config.toml
dataset = "retinal OCT scans (Kermany 2017)"
train_examples = 98430
color_jitter = 0.1
widths = [96, 192, 384]
kernel_size = 7
optimizer = "muon"
orthogonalizer = "newton_schulz_5"
batch_size = 512
lr_schedule = "cosine"
final_lr_fraction = 0
warmup_steps = 300
weight_decay = 0.006
Rows from block 3 of a small image classifier, named by matrix and row number. Rows with one number belong to one neuron. Each number is 200 + 20 x the weight over its row's rms, rounded and kept within 0 to 999. All counts start at 0.
After each neuron's rows are labels from the 100 images, of 14848, where the neuron reaches its highest value: "strongest on" is what is common among them. Only what is clearly more common there than usual is listed. The data: retinal OCT scans (Kermany 2017).
# fc1: MLP up (model.blocks.3.mlp.fc1.weight, 1152x192), inputs 0-47
# fc2: MLP down (model.blocks.3.mlp.fc2.weight, 192x1152, transposed), outputs 0-47

fc1.349,194,210,203,194,190,179,185,199,163,172,214,166,171,152,226,226,210,170,187,186,142,180,194,194,196,204,195,205,189,201,178,196,235,179,198,229,219,175,187,191,221,168,210,191,209,209,198,211
fc2.349,208,188,219,222,240,164,195,177,215,170,166,201,178,203,231,201,187,192,198,171,185,217,157,219,219,194,226,217,229,211,188,199,193,216,202,253,189,211,213,224,203,182,214,172,214,225,181,222
strongest on: finding: diabetic macular edema

fc1.339,176,187,212,209,181,192,163,194,197,176,207,200,170,190,220,231,220,202,198,178,191,172,211,168,231,208,186,211,225,210,199,214,210,164,211,182,195,218,204,174,161,175,209,183,217,217,218,222
fc2.339,230,193,216,155,171,230,170,214,223,201,193,176,173,242,202,213,210,201,206,198,205,201,157,203,200,186,245,190,217,216,190,188,173,230,212,213,212,211,187,219,203,205,191,163,207,227,178,216
strongest on: finding: diabetic macular edema

fc1.36,193,186,182,201,221,192,199,188,159,169,224,200,220,219,190,186,192,212,215,166,246,213,225,190,215,177,207,181,186,205,205,211,157,194,222,226,195,199,194,222,207,228,255,169,190,173,206,178
fc2.36,243,174,199,174,225,206,217,180,183,206,200,188,192,208,219,207,185,200,214,178,206,185,215,209,184,221,222,242,195,191,210,189,234,206,212,196,247,207,198,203,197,177,230,179,227,190,211,180
strongest on: finding: choroidal neovascularization

fc1.290,226,200,215,190,157,179,265,175,191,207,183,209,233,173,205,188,196,183,207,192,214,222,196,199,216,223,178,206,191,201,210,199,211,189,187,186,224,169,177,199,209,177,229,240,151,223,192,221
fc2.290,198,180,211,196,210,208,198,168,213,199,187,171,186,222,198,234,192,170,168,195,172,166,190,211,180,177,177,186,173,173,188,207,196,208,187,188,143,190,226,190,218,205,200,226,237,200,173,213
strongest on: finding: choroidal neovascularization

fc1.174,175,163,227,236,200,211,173,181,218,182,222,197,153,195,187,210,205,235,219,204,218,214,233,218,223,213,210,208,226,232,204,190,225,165,206,195,194,193,179,180,206,208,205,216,237,200,216,215
fc2.174,199,209,216,210,233,181,195,228,202,191,189,197,187,206,167,231,202,205,199,211,130,239,203,203,177,198,192,217,201,203,212,208,163,187,181,184,178,195,165,211,199,188,220,184,232,213,214,197
strongest on: finding: diabetic macular edema

fc1.367,218,187,212,196,184,181,193,161,213,216,207,223,203,225,213,194,211,233,220,187,226,181,212,189,161,212,207,211,210,198,204,205,187,179,205,197,236,226,220,190,173,191,188,192,211,158,199,202
fc2.367,207,201,181,190,190,188,186,212,172,219,207,176,158,219,193,201,213,191,201,196,208,203,182,192,203,198,175,208,237,213,196,212,178,185,183,197,201,209,214,181,235,191,207,219,192,197,188,195
strongest on: finding: choroidal neovascularization

fc1.578,184,198,184,207,197,201,198,241,228,231,177,231,216,227,192,224,175,208,186,210,221,206,195,211,163,205,187,186,199,212,209,180,208,216,198,251,191,207,201,167,249,193,163,202,187,177,232,187
fc2.578,170,193,197,218,206,194,152,206,197,222,213,197,206,142,203,174,229,191,187,169,235,178,172,222,177,194,187,189,230,203,212,183,222,219,212,226,194,218,196,172,218,216,216,185,194,232,207,221
strongest on: finding: diabetic macular edema

fc1.412,198,220,211,200,208,211,179,186,197,202,194,195,166,245,154,219,194,207,214,208,159,201,212,218,178,180,236,210,208,227,207,205,193,184,181,148,205,222,204,245,217,193,182,213,216,191,184,207
fc2.412,229,220,198,228,191,164,166,188,214,192,179,195,188,220,217,227,194,192,192,213,208,164,175,215,185,209,220,205,183,190,187,210,166,196,199,181,207,179,182,222,219,233,192,201,171,216,233,198
strongest on: finding: choroidal neovascularization

fc1.120,170,189,202,215,204,232,178,170,188,181,185,202,149,218,188,190,212,198,197,218,181,205,195,189,214,201,191,206,176,208,230,179,191,193,189,183,198,221,195,182,177,220,221,206,196,200,211,219
fc2.120,163,196,203,198,176,188,200,207,211,178,218,225,196,261,217,256,207,162,196,187,210,173,217,200,193,154,170,189,216,183,171,199,185,194,207,203,159,205,192,258,224,190,198,171,216,200,166,201
strongest on: finding: normal

fc1.491,177,202,232,217,207,209,235,190,201,184,224,189,179,203,169,210,193,224,162,177,182,220,223,168,192,240,200,143,155,206,210,198,231,196,166,159,199,179,175,226,225,168,208,210,208,213,219,225
fc2.491,204,202,196,212,160,179,191,226,237,221,193,163,190,208,186,229,189,195,218,192,220,188,196,168,177,200,182,191,228,182,176,215,213,217,202,234,196,175,195,161,226,200,203,227,212,190,204,242
strongest on: finding: normal

fc1.592,210,208,183,192,188,208,190,212,210,193,205,169,208,204,193,223,170,150,196,205,187,234,172,204,184,222,179,213,183,210,183,171,195,191,143,234,215,226,220,197,198,187,203,192,158,211,209,218
fc2.592,231,183,176,186,215,221,193,185,190,197,216,215,172,171,223,205,217,172,198,212,224,208,167,189,197,189,200,211,183,200,146,192,207,185,172,218,186,221,181,177,187,207,183,179,186,213,218,230
strongest on: finding: diabetic macular edema

fc1.253,243,190,209,207,200,214,202,204,222,225,202,171,225,224,204,193,235,201,248,196,185,164,180,214,206,241,197,220,202,188,189,176,187,201,202,195,181,201,199,198,211,171,196,176,191,154,197,184
fc2.253,191,212,206,186,202,163,184,242,184,241,177,201,191,164,186,235,222,212,190,204,191,215,185,173,170,234,213,202,202,224,232,204,220,210,201,174,182,224,228,154,198,195,212,208,218,231,208,211
strongest on: finding: choroidal neovascularization; finding: diabetic macular edema

fc1.589,212,182,222,203,180,202,219,217,197,226,211,192,171,172,183,252,203,168,188,199,201,203,215,205,171,186,208,185,178,202,196,222,203,196,187,182,219,169,199,230,186,171,183,212,160,201,191,179
fc2.589,240,188,179,241,220,218,207,225,184,207,207,192,162,188,191,248,207,217,214,195,227,223,180,224,203,200,194,188,189,187,217,180,164,220,190,198,255,201,170,182,224,236,179,227,197,205,217,247
strongest on: finding: choroidal neovascularization

fc1.625,141,181,175,209,199,198,197,184,188,220,201,187,203,218,162,202,187,249,209,181,214,179,176,180,204,199,220,180,158,211,190,247,241,180,215,182,184,186,205,164,200,267,171,204,220,223,208,191
fc2.625,218,217,202,210,194,216,196,180,217,198,205,238,174,187,197,221,193,234,199,185,208,222,206,210,194,198,158,238,210,206,190,185,183,208,204,204,187,196,134,222,205,227,179,200,220,195,217,188
strongest on: finding: choroidal neovascularization

fc1.393,238,198,226,203,207,207,222,217,189,193,188,178,191,176,211,204,192,203,212,182,199,155,204,153,200,219,200,200,224,183,205,214,214,195,208,184,211,196,177,208,179,184,172,217,179,203,196,223
fc2.393,202,173,156,208,165,239,184,215,231,198,197,202,208,190,193,195,183,207,214,205,177,198,191,189,207,217,242,199,176,187,190,200,223,239,231,204,195,208,156,206,193,200,203,199,170,175,165,190
strongest on: finding: diabetic macular edema

fc1.271,207,222,160,191,208,190,193,177,198,198,234,175,220,167,182,173,212,210,190,208,196,203,168,206,208,185,220,159,207,204,187,214,234,249,182,185,185,166,156,214,215,235,220,215,180,212,229,231
fc2.271,193,206,222,206,188,193,184,203,229,168,227,174,197,187,212,231,209,216,181,207,233,208,213,245,208,174,164,187,228,199,205,216,216,199,192,207,169,193,180,195,181,191,223,177,199,181,222,219
strongest on: finding: diabetic macular edema

fc1.164,205,170,167,235,208,204,212,213,192,211,220,170,175,212,217,179,184,213,197,202,197,215,180,140,184,226,206,182,174,210,202,208,204,196,198,206,224,172,197,210,183,228,178,208,193,211,187,221
fc2.164,197,186,195,199,204,217,180,193,204,217,175,214,203,199,198,155,207,218,194,210,170,206,197,199,239,196,178,270,224,194,160,197,208,208,208,192,174,223,264,166,213,198,192,190,187,202,181,183
strongest on: finding: diabetic macular edema

fc1.682,202,172,202,189,218,175,212,207,219,168,204,207,211,193,240,198,152,177,181,188,197,201,178,202,203,175,200,168,246,214,206,214,183,202,186,212,202,212,237,176,213,183,192,184,164,200,221,224
fc2.682,208,207,191,183,179,197,217,202,215,220,166,209,165,160,245,202,224,199,220,167,200,181,198,221,207,212,224,221,220,214,214,212,225,203,183,180,223,204,208,198,184,171,183,172,194,211,227,228
strongest on: finding: diabetic macular edema

fc1.635,218,168,183,222,186,152,211,188,164,180,200,191,190,203,216,200,190,176,205,171,192,204,197,178,169,198,228,203,196,184,203,220,225,200,209,191,222,186,191,234,153,209,175,207,222,206,203,238
fc2.635,206,187,221,222,210,197,163,231,207,170,188,196,151,189,222,210,236,187,232,176,201,194,184,231,178,181,227,203,252,215,218,172,169,171,220,206,214,211,242,196,182,171,193,184,209,199,195,192
strongest on: finding: diabetic macular edema

fc1.138,198,182,184,179,204,189,206,199,173,201,217,166,204,194,165,159,207,171,177,192,193,192,217,214,204,137,216,185,219,231,222,161,208,254,187,214,216,210,181,206,197,220,224,216,182,216,211,218
fc2.138,223,216,226,215,192,251,198,181,194,186,208,202,212,222,209,178,193,184,187,183,187,196,196,211,188,195,212,198,202,227,186,204,184,196,206,164,172,155,206,210,207,211,177,197,201,189,246,161
strongest on: finding: diabetic macular edema

fc1.383,217,196,225,184,165,193,183,181,200,153,194,196,203,152,199,189,198,165,178,180,218,240,170,176,194,192,207,215,188,161,215,211,226,209,245,204,149,201,199,198,203,210,204,199,211,232,241,224
fc2.383,207,238,226,210,156,192,210,212,230,157,205,184,172,202,186,166,211,213,197,184,202,195,224,213,182,230,206,235,166,207,197,185,199,215,159,191,181,189,214,162,222,236,206,215,221,195,207,189
strongest on: finding: normal

fc1.543,201,203,185,189,204,159,207,166,173,185,196,175,239,191,199,179,222,187,207,211,225,201,157,185,160,215,226,199,220,190,200,214,220,209,206,182,194,245,185,225,209,240,188,207,211,174,207,208
fc2.543,207,182,198,146,194,206,200,224,219,203,218,175,202,212,200,182,200,202,168,206,245,207,185,184,204,230,198,201,169,208,192,150,202,169,185,224,197,182,213,198,201,228,204,207,207,181,200,208
strongest on: finding: normal

fc1.35,222,200,223,210,210,219,191,240,217,183,167,216,216,202,199,189,182,212,234,229,137,212,217,219,192,226,206,209,246,188,174,199,202,197,210,171,209,160,184,173,228,162,260,217,199,190,179,228
fc2.35,211,194,185,204,210,182,169,189,225,197,245,227,180,207,224,185,230,238,222,194,183,182,206,175,221,193,225,189,168,203,200,191,252,192,191,209,173,161,208,230,169,185,221,201,207,208,192,217
strongest on: finding: diabetic macular edema

fc1.482,207,211,203,167,190,212,210,235,181,185,179,221,174,195,170,211,228,197,197,232,176,182,193,213,170,244,230,175,175,202,218,220,195,211,227,200,191,187,201,237,239,220,176,207,186,226,201,211
fc2.482,218,197,220,193,203,208,201,179,195,210,195,197,226,165,188,219,164,206,196,195,207,229,192,190,209,163,212,188,225,217,193,147,242,184,203,182,210,181,200,208,237,197,234,190,174,207,237,175
strongest on: finding: choroidal neovascularization

fc1.680,184,185,211,174,162,211,187,222,152,166,201,196,222,199,169,190,206,232,197,217,190,169,228,201,210,186,168,160,182,189,226,202,202,194,187,198,201,174,219,230,189,197,227,187,186,209,207,206
fc2.680,205,185,225,257,202,167,179,193,179,182,206,198,211,219,202,198,212,236,197,195,201,205,224,175,199,223,173,179,195,211,178,172,217,213,190,212,224,209,182,208,209,211,195,210,213,226,214,217
strongest on: finding: choroidal neovascularization

fc1.353,219,234,173,208,215,221,166,149,211,194,176,195,202,210,148,190,219,184,213,208,181,197,187,188,215,184,206,225,191,214,234,192,200,196,183,185,222,196,187,178,195,204,200,198,198,196,211,176
fc2.353,195,243,221,213,214,192,227,208,232,210,206,211,209,226,196,216,179,195,246,211,170,213,189,218,187,197,208,200,218,204,163,220,212,197,189,173,203,179,179,235,219,233,262,188,179,165,201,204
strongest on: finding: normal

fc1.16,185,203,207,218,201,207,215,183,183,215,209,199,169,193,205,241,153,191,206,201,232,173,210,212,189,204,174,187,171,210,164,200,225,234,227,169,226,196,229,207,201,179,201,173,221,213,204,184
fc2.16,211,181,212,227,200,159,236,170,188,196,202,221,198,193,216,211,204,197,203,203,188,205,220,181,185,231,228,205,199,216,203,203,171,181,206,175,195,225,209,177,210,224,183,224,177,181,217,183
strongest on: finding: choroidal neovascularization; finding: diabetic macular edema

fc1.378,213,185,221,188,212,214,217,195,196,193,191,189,207,217,231,145,172,218,211,253,186,197,207,203,191,200,209,191,136,208,204,211,231,214,223,213,175,187,224,239,177,217,183,188,208,219,206,197
fc2.378,218,230,195,206,204,127,230,205,192,198,199,209,219,187,190,219,210,207,220,190,202,186,179,202,217,188,190,168,210,199,213,161,203,203,162,197,223,189,199,208,200,185,169,194,149,208,206,183
strongest on: finding: diabetic macular edema

fc1.633,183,206,219,192,238,220,219,199,218,201,186,188,172,203,252,216,184,234,221,212,187,182,192,165,214,209,226,215,155,172,216,182,230,220,215,171,191,180,180,202,198,228,212,226,205,220,218,193
fc2.633,215,216,201,199,201,176,196,207,245,189,232,242,207,203,192,208,231,177,175,223,170,182,221,208,225,183,236,178,224,185,192,207,193,196,193,193,213,205,196,216,233,206,196,204,187,190,209,193
strongest on: finding: diabetic macular edema

fc1.562,209,201,211,199,202,184,177,166,241,203,204,204,249,191,173,250,228,209,216,157,210,194,241,193,202,168,212,187,211,219,193,190,176,205,220,220,213,198,156,197,230,195,173,208,177,222,159,176
fc2.562,205,201,217,200,235,180,226,198,206,194,228,169,155,191,191,205,212,195,198,247,198,211,220,235,194,210,173,197,210,225,212,212,186,218,178,215,231,173,202,194,187,174,229,256,156,213,176,226
strongest on: finding: choroidal neovascularization

fc1.303,189,203,188,224,173,163,207,212,212,189,194,178,196,227,232,196,211,189,258,195,213,203,214,182,234,226,194,199,182,196,219,212,238,206,235,183,205,211,156,200,175,225,202,207,193,165,196,185
fc2.303,201,209,161,172,213,180,183,197,211,202,219,195,160,221,216,212,226,224,227,185,206,210,226,172,198,211,238,190,195,192,199,193,192,236,193,198,202,199,199,188,161,178,183,197,178,211,154,214
strongest on: finding: diabetic macular edema

fc1.198,256,168,183,221,196,192,209,162,210,230,185,204,221,199,217,214,213,197,198,198,210,210,206,193,189,239,201,211,198,213,192,157,139,217,198,224,218,164,189,246,174,215,192,163,169,164,181,209
fc2.198,194,230,210,180,207,203,213,193,186,207,188,223,186,179,159,170,210,228,207,147,183,199,174,206,185,220,187,221,186,167,207,159,207,203,205,216,224,217,231,239,179,179,198,243,209,202,197,190
strongest on: finding: diabetic macular edema

fc1.713,186,214,194,210,213,225,181,203,245,202,188,220,164,181,199,221,195,209,215,209,180,216,184,205,183,198,230,210,243,224,194,170,201,154,181,174,205,181,207,213,220,172,224,178,186,223,201,213
fc2.713,234,205,184,201,216,166,180,187,183,203,204,212,180,188,191,210,204,186,233,212,190,175,212,180,210,231,203,203,198,189,227,195,203,205,202,190,217,181,195,214,179,209,217,214,191,183,183,226
strongest on: finding: diabetic macular edema

fc1.585,213,179,203,191,193,172,161,215,229,177,179,201,199,220,158,197,224,210,148,231,169,174,181,204,185,161,205,213,189,202,214,196,185,188,228,191,171,205,207,191,213,218,206,208,153,186,208,225
fc2.585,204,199,219,202,217,182,174,197,176,163,191,197,207,175,187,209,207,183,185,207,226,189,234,183,208,236,212,206,221,191,198,236,185,207,187,206,206,206,211,217,177,213,200,168,195,193,203,200
strongest on: finding: choroidal neovascularization; finding: drusen

fc1.283,176,195,257,168,179,191,221,198,201,166,203,160,180,206,216,232,231,214,231,202,211,171,205,194,211,174,193,206,209,186,197,234,217,201,219,239,169,174,169,200,212,186,198,240,193,204,210,195
fc2.283,249,192,192,221,199,189,207,200,225,180,180,201,207,214,209,208,180,229,211,177,193,197,212,193,229,195,238,185,189,214,184,187,158,194,182,238,204,216,194,220,182,218,206,196,196,171,178,208
strongest on: finding: diabetic macular edema

fc1.442,182,220,223,186,181,190,241,195,235,192,199,172,216,204,163,188,209,210,213,211,216,201,176,225,197,157,204,145,191,207,197,213,214,196,193,239,195,207,224,176,196,238,218,216,188,204,224,233
fc2.442,211,165,177,215,189,177,183,231,205,217,203,222,204,196,210,206,210,221,227,204,205,210,188,200,166,204,171,190,230,212,159,182,196,222,199,192,232,234,198,213,239,218,215,215,172,235,182,183
strongest on: finding: choroidal neovascularization

fc1.228,196,206,207,196,182,193,199,211,185,222,197,167,202,187,253,169,204,159,168,181,194,200,195,216,202,197,214,217,199,197,193,191,187,186,216,225,188,205,153,185,220,198,204,184,203,184,227,208
fc2.228,187,222,190,208,208,207,173,204,241,225,193,215,189,194,186,184,172,168,178,203,208,208,177,216,183,185,183,206,221,190,179,215,222,220,205,225,195,194,198,214,228,184,190,194,214,223,169,214
strongest on: finding: diabetic macular edema

fc1.67,202,203,182,199,213,203,219,178,163,187,205,221,213,210,179,175,219,172,193,213,176,180,209,202,198,213,209,200,209,209,250,197,187,206,179,172,189,205,182,210,216,208,172,200,201,218,214,189
fc2.67,180,211,207,223,213,224,188,161,187,203,187,189,215,208,202,216,206,121,177,214,185,195,174,206,166,181,211,202,196,194,182,180,187,204,208,177,169,168,191,207,176,212,208,198,205,192,196,210
strongest on: finding: normal

fc1.130,200,193,173,198,164,193,224,210,176,198,206,186,161,202,196,190,191,164,219,245,222,197,166,240,225,217,193,202,190,207,205,219,231,199,212,182,169,183,179,186,223,201,204,190,167,178,201,169
fc2.130,187,229,200,233,215,170,218,186,227,246,210,189,224,220,214,204,185,212,166,178,203,197,197,212,205,175,173,185,203,193,186,172,202,178,210,191,196,157,207,208,206,180,194,208,170,185,246,179
strongest on: finding: choroidal neovascularization

fc1.624,212,177,203,194,221,222,213,188,198,173,215,193,208,226,161,183,182,196,159,182,207,206,201,163,230,175,210,201,229,190,179,169,172,187,199,202,198,186,162,224,174,201,176,229,129,219,203,222
fc2.624,213,204,182,206,163,229,199,210,179,179,172,194,185,190,212,189,218,187,188,189,215,194,205,219,201,214,186,169,210,149,202,177,204,196,223,187,169,211,204,213,206,207,195,167,210,219,203,183
strongest on: finding: choroidal neovascularization

fc1.363,197,206,212,179,216,207,204,183,183,180,226,178,230,206,249,178,204,142,220,189,211,222,182,168,193,240,231,212,191,225,184,221,204,184,200,201,228,191,181,179,224,192,183,208,229,203,203,185
fc2.363,197,211,202,242,219,196,175,205,232,201,213,187,206,195,208,184,192,205,216,191,209,220,187,185,181,154,196,171,236,179,227,224,179,208,193,203,186,197,194,189,195,201,202,201,231,224,216,256
strongest on: finding: normal

fc1.30,187,198,208,192,193,206,201,182,202,196,186,185,191,164,202,209,200,189,197,217,200,186,198,193,237,214,206,184,185,172,176,182,194,183,230,301,204,197,201,183,221,181,216,190,216,192,183,175
fc2.30,224,186,179,209,217,201,201,171,218,197,168,189,196,209,220,219,183,195,187,203,200,227,161,180,200,187,231,196,223,206,209,203,192,237,196,211,177,208,204,226,208,186,200,158,186,191,195,171
strongest on: finding: diabetic macular edema

fc1.89,189,203,198,218,197,176,192,223,215,197,200,194,185,191,225,172,200,169,201,210,200,210,214,191,191,234,208,180,205,218,175,195,185,188,188,217,235,181,255,201,199,230,203,193,199,176,189,216
fc2.89,184,209,168,218,224,205,203,238,207,203,161,202,150,194,219,181,166,187,213,174,242,205,196,215,189,215,193,206,205,201,193,190,220,186,185,203,208,216,221,197,234,201,211,211,175,214,191,181
strongest on: finding: choroidal neovascularization

fc1.500,201,228,221,180,155,241,192,224,199,167,181,181,218,220,237,166,209,214,167,204,191,185,181,159,202,185,186,229,214,227,201,201,172,165,190,201,187,210,173,227,216,187,175,171,169,207,183,181
fc2.500,178,211,197,166,212,203,187,206,187,211,195,241,161,200,161,175,185,206,221,213,227,238,203,160,215,207,189,193,200,203,189,205,203,179,170,230,194,241,218,175,218,191,201,214,220,231,198,220
strongest on: finding: normal

fc1.431,192,206,224,238,239,136,199,195,190,220,239,181,207,213,207,210,199,224,198,211,194,183,202,174,189,199,219,227,200,187,207,224,205,209,173,192,221,214,213,206,187,211,194,180,195,173,198,223
fc2.431,221,197,226,204,194,228,192,257,220,218,180,169,193,216,212,220,209,198,217,188,220,186,181,191,161,218,189,213,215,183,183,204,205,239,224,246,171,189,164,181,223,190,202,216,169,177,168,207
strongest on: finding: diabetic macular edema

fc1.447,225,159,205,178,192,171,246,218,198,210,163,219,207,219,208,215,204,222,215,185,224,216,213,254,165,190,206,185,202,194,177,201,176,226,200,190,190,220,248,208,205,176,187,241,193,227,213,188
fc2.447,172,195,182,211,190,201,200,179,177,195,220,197,236,197,197,192,205,182,203,229,184,190,200,200,186,212,195,184,168,198,233,191,201,160,206,151,197,208,220,166,215,155,181,207,184,196,215,175
strongest on: finding: choroidal neovascularization

fc1.483,161,214,201,196,178,158,200,207,178,191,210,180,210,186,202,208,172,200,193,212,198,145,245,216,216,193,185,192,211,182,194,238,232,180,206,179,207,198,221,208,216,173,187,208,164,215,209,198
fc2.483,233,143,213,202,220,183,209,167,175,213,162,203,194,195,216,195,207,189,233,199,209,199,184,208,226,207,214,188,216,186,190,203,172,190,217,138,230,178,216,173,182,157,221,173,224,186,219,169
strongest on: finding: choroidal neovascularization

fc1.673,264,193,206,233,193,175,201,186,189,169,183,223,206,240,216,177,192,202,211,195,205,179,229,197,225,168,235,196,191,186,216,237,185,209,225,208,194,199,192,220,178,221,189,218,204,189,231,182
fc2.673,243,199,235,205,190,182,203,223,197,195,238,224,217,188,190,210,213,168,203,166,201,185,211,212,212,178,207,210,189,201,210,169,228,193,168,186,202,215,183,178,217,191,189,210,204,202,203,243
strongest on: finding: diabetic macular edema

fc1.334,163,224,191,230,203,182,217,204,205,224,218,163,188,205,209,193,220,201,200,191,200,183,199,233,198,206,223,198,212,218,146,199,188,160,205,220,202,161,173,213,200,216,198,209,189,223,216,213
fc2.334,208,180,214,198,188,223,165,203,195,211,186,173,184,200,230,229,190,188,176,180,234,171,199,208,195,223,204,236,207,205,193,219,170,200,208,220,192,204,206,182,220,156,204,151,224,183,196,231
strongest on: finding: choroidal neovascularization

fc1.163,174,206,204,176,213,228,219,190,209,224,203,226,223,196,225,197,211,222,173,204,197,216,202,211,208,195,197,195,200,236,191,174,214,181,200,212,189,188,214,183,215,180,212,160,235,226,234,200
fc2.163,194,210,202,184,248,168,196,211,191,195,226,206,214,220,229,217,194,190,175,176,168,181,230,205,205,207,211,188,222,202,219,223,202,229,211,178,196,193,227,207,173,181,205,241,202,160,171,209
strongest on: finding: choroidal neovascularization; finding: diabetic macular edema

fc1.257,208,175,173,212,225,186,205,210,212,194,222,193,162,195,183,205,194,196,192,191,205,205,209,195,214,177,191,203,211,175,175,185,181,200,236,223,207,221,235,176,216,200,227,190,208,186,197,153
fc2.257,210,188,195,209,196,179,180,221,232,196,163,234,202,204,202,219,206,233,224,215,203,196,235,203,219,202,205,176,228,188,192,191,199,190,189,154,216,201,216,212,209,179,215,190,186,182,193,215
strongest on: finding: normal

fc1.411,237,206,211,213,182,221,225,191,228,195,227,188,212,163,190,207,212,213,229,218,194,211,183,194,208,201,236,201,194,202,190,229,215,227,202,198,207,220,161,212,223,239,213,185,204,197,209,187
fc2.411,207,195,179,226,204,177,193,198,196,198,220,193,203,222,197,225,198,191,172,196,222,184,202,181,186,180,224,204,181,195,154,201,220,233,199,196,159,212,177,200,220,208,158,198,183,189,173,197
strongest on: finding: diabetic macular edema

fc1.32,235,197,222,210,187,169,193,181,162,208,208,188,211,212,201,206,239,205,220,211,199,194,227,217,223,193,233,230,206,228,161,196,182,185,196,201,232,192,180,210,190,193,214,180,169,177,214,223
fc2.32,184,215,209,221,232,192,192,218,191,180,170,203,230,155,235,211,196,203,199,202,238,170,172,181,217,195,192,222,186,198,205,222,207,187,186,195,209,196,216,187,181,202,222,208,153,182,197,225
strongest on: finding: choroidal neovascularization; finding: drusen

fc1.105,187,165,191,148,199,215,177,190,186,197,208,185,167,213,229,195,237,215,194,186,233,215,233,239,233,227,188,213,156,211,195,200,207,219,198,180,182,239,212,206,176,201,165,260,210,194,155,186
fc2.105,183,181,204,193,196,201,203,179,223,207,219,260,202,219,208,202,166,217,232,217,211,156,213,179,219,213,194,253,199,186,205,193,175,170,195,187,206,182,230,217,200,176,181,207,199,226,182,240
strongest on: finding: diabetic macular edema

fc1.315,193,226,239,185,197,204,201,227,199,187,213,236,224,216,180,179,195,205,212,195,194,215,172,174,188,222,227,212,209,185,182,193,218,203,229,205,183,239,200,195,217,206,162,213,174,197,204,224
fc2.315,201,193,205,220,198,186,189,208,193,208,222,212,202,211,189,224,188,193,229,217,210,212,189,201,195,182,177,203,159,214,209,223,224,186,209,230,225,202,176,195,193,212,196,169,238,219,192,218
strongest on: finding: normal

fc1.686,208,217,208,199,185,206,178,181,207,166,187,222,189,221,170,206,169,224,235,212,196,216,233,188,190,216,204,201,202,197,222,186,198,206,169,212,197,186,178,202,246,186,177,236,192,146,189,221
fc2.686,194,218,212,203,193,259,195,203,191,221,209,229,201,214,173,160,195,193,231,203,206,168,226,216,195,187,224,172,201,223,201,210,200,188,179,209,198,178,190,208,215,224,192,189,201,206,151,217
strongest on: finding: normal

fc1.150,224,213,181,203,187,208,223,215,228,208,214,160,218,207,214,203,203,192,196,203,197,227,185,206,218,207,206,196,211,203,211,225,201,168,210,254,214,239,163,183,197,171,206,213,193,226,223,186
fc2.150,176,224,178,218,177,183,206,191,193,224,236,189,165,199,211,214,195,168,200,233,200,222,190,227,174,191,205,233,227,190,222,174,231,205,189,181,177,192,171,189,216,206,213,217,221,240,183,196
strongest on: finding: diabetic macular edema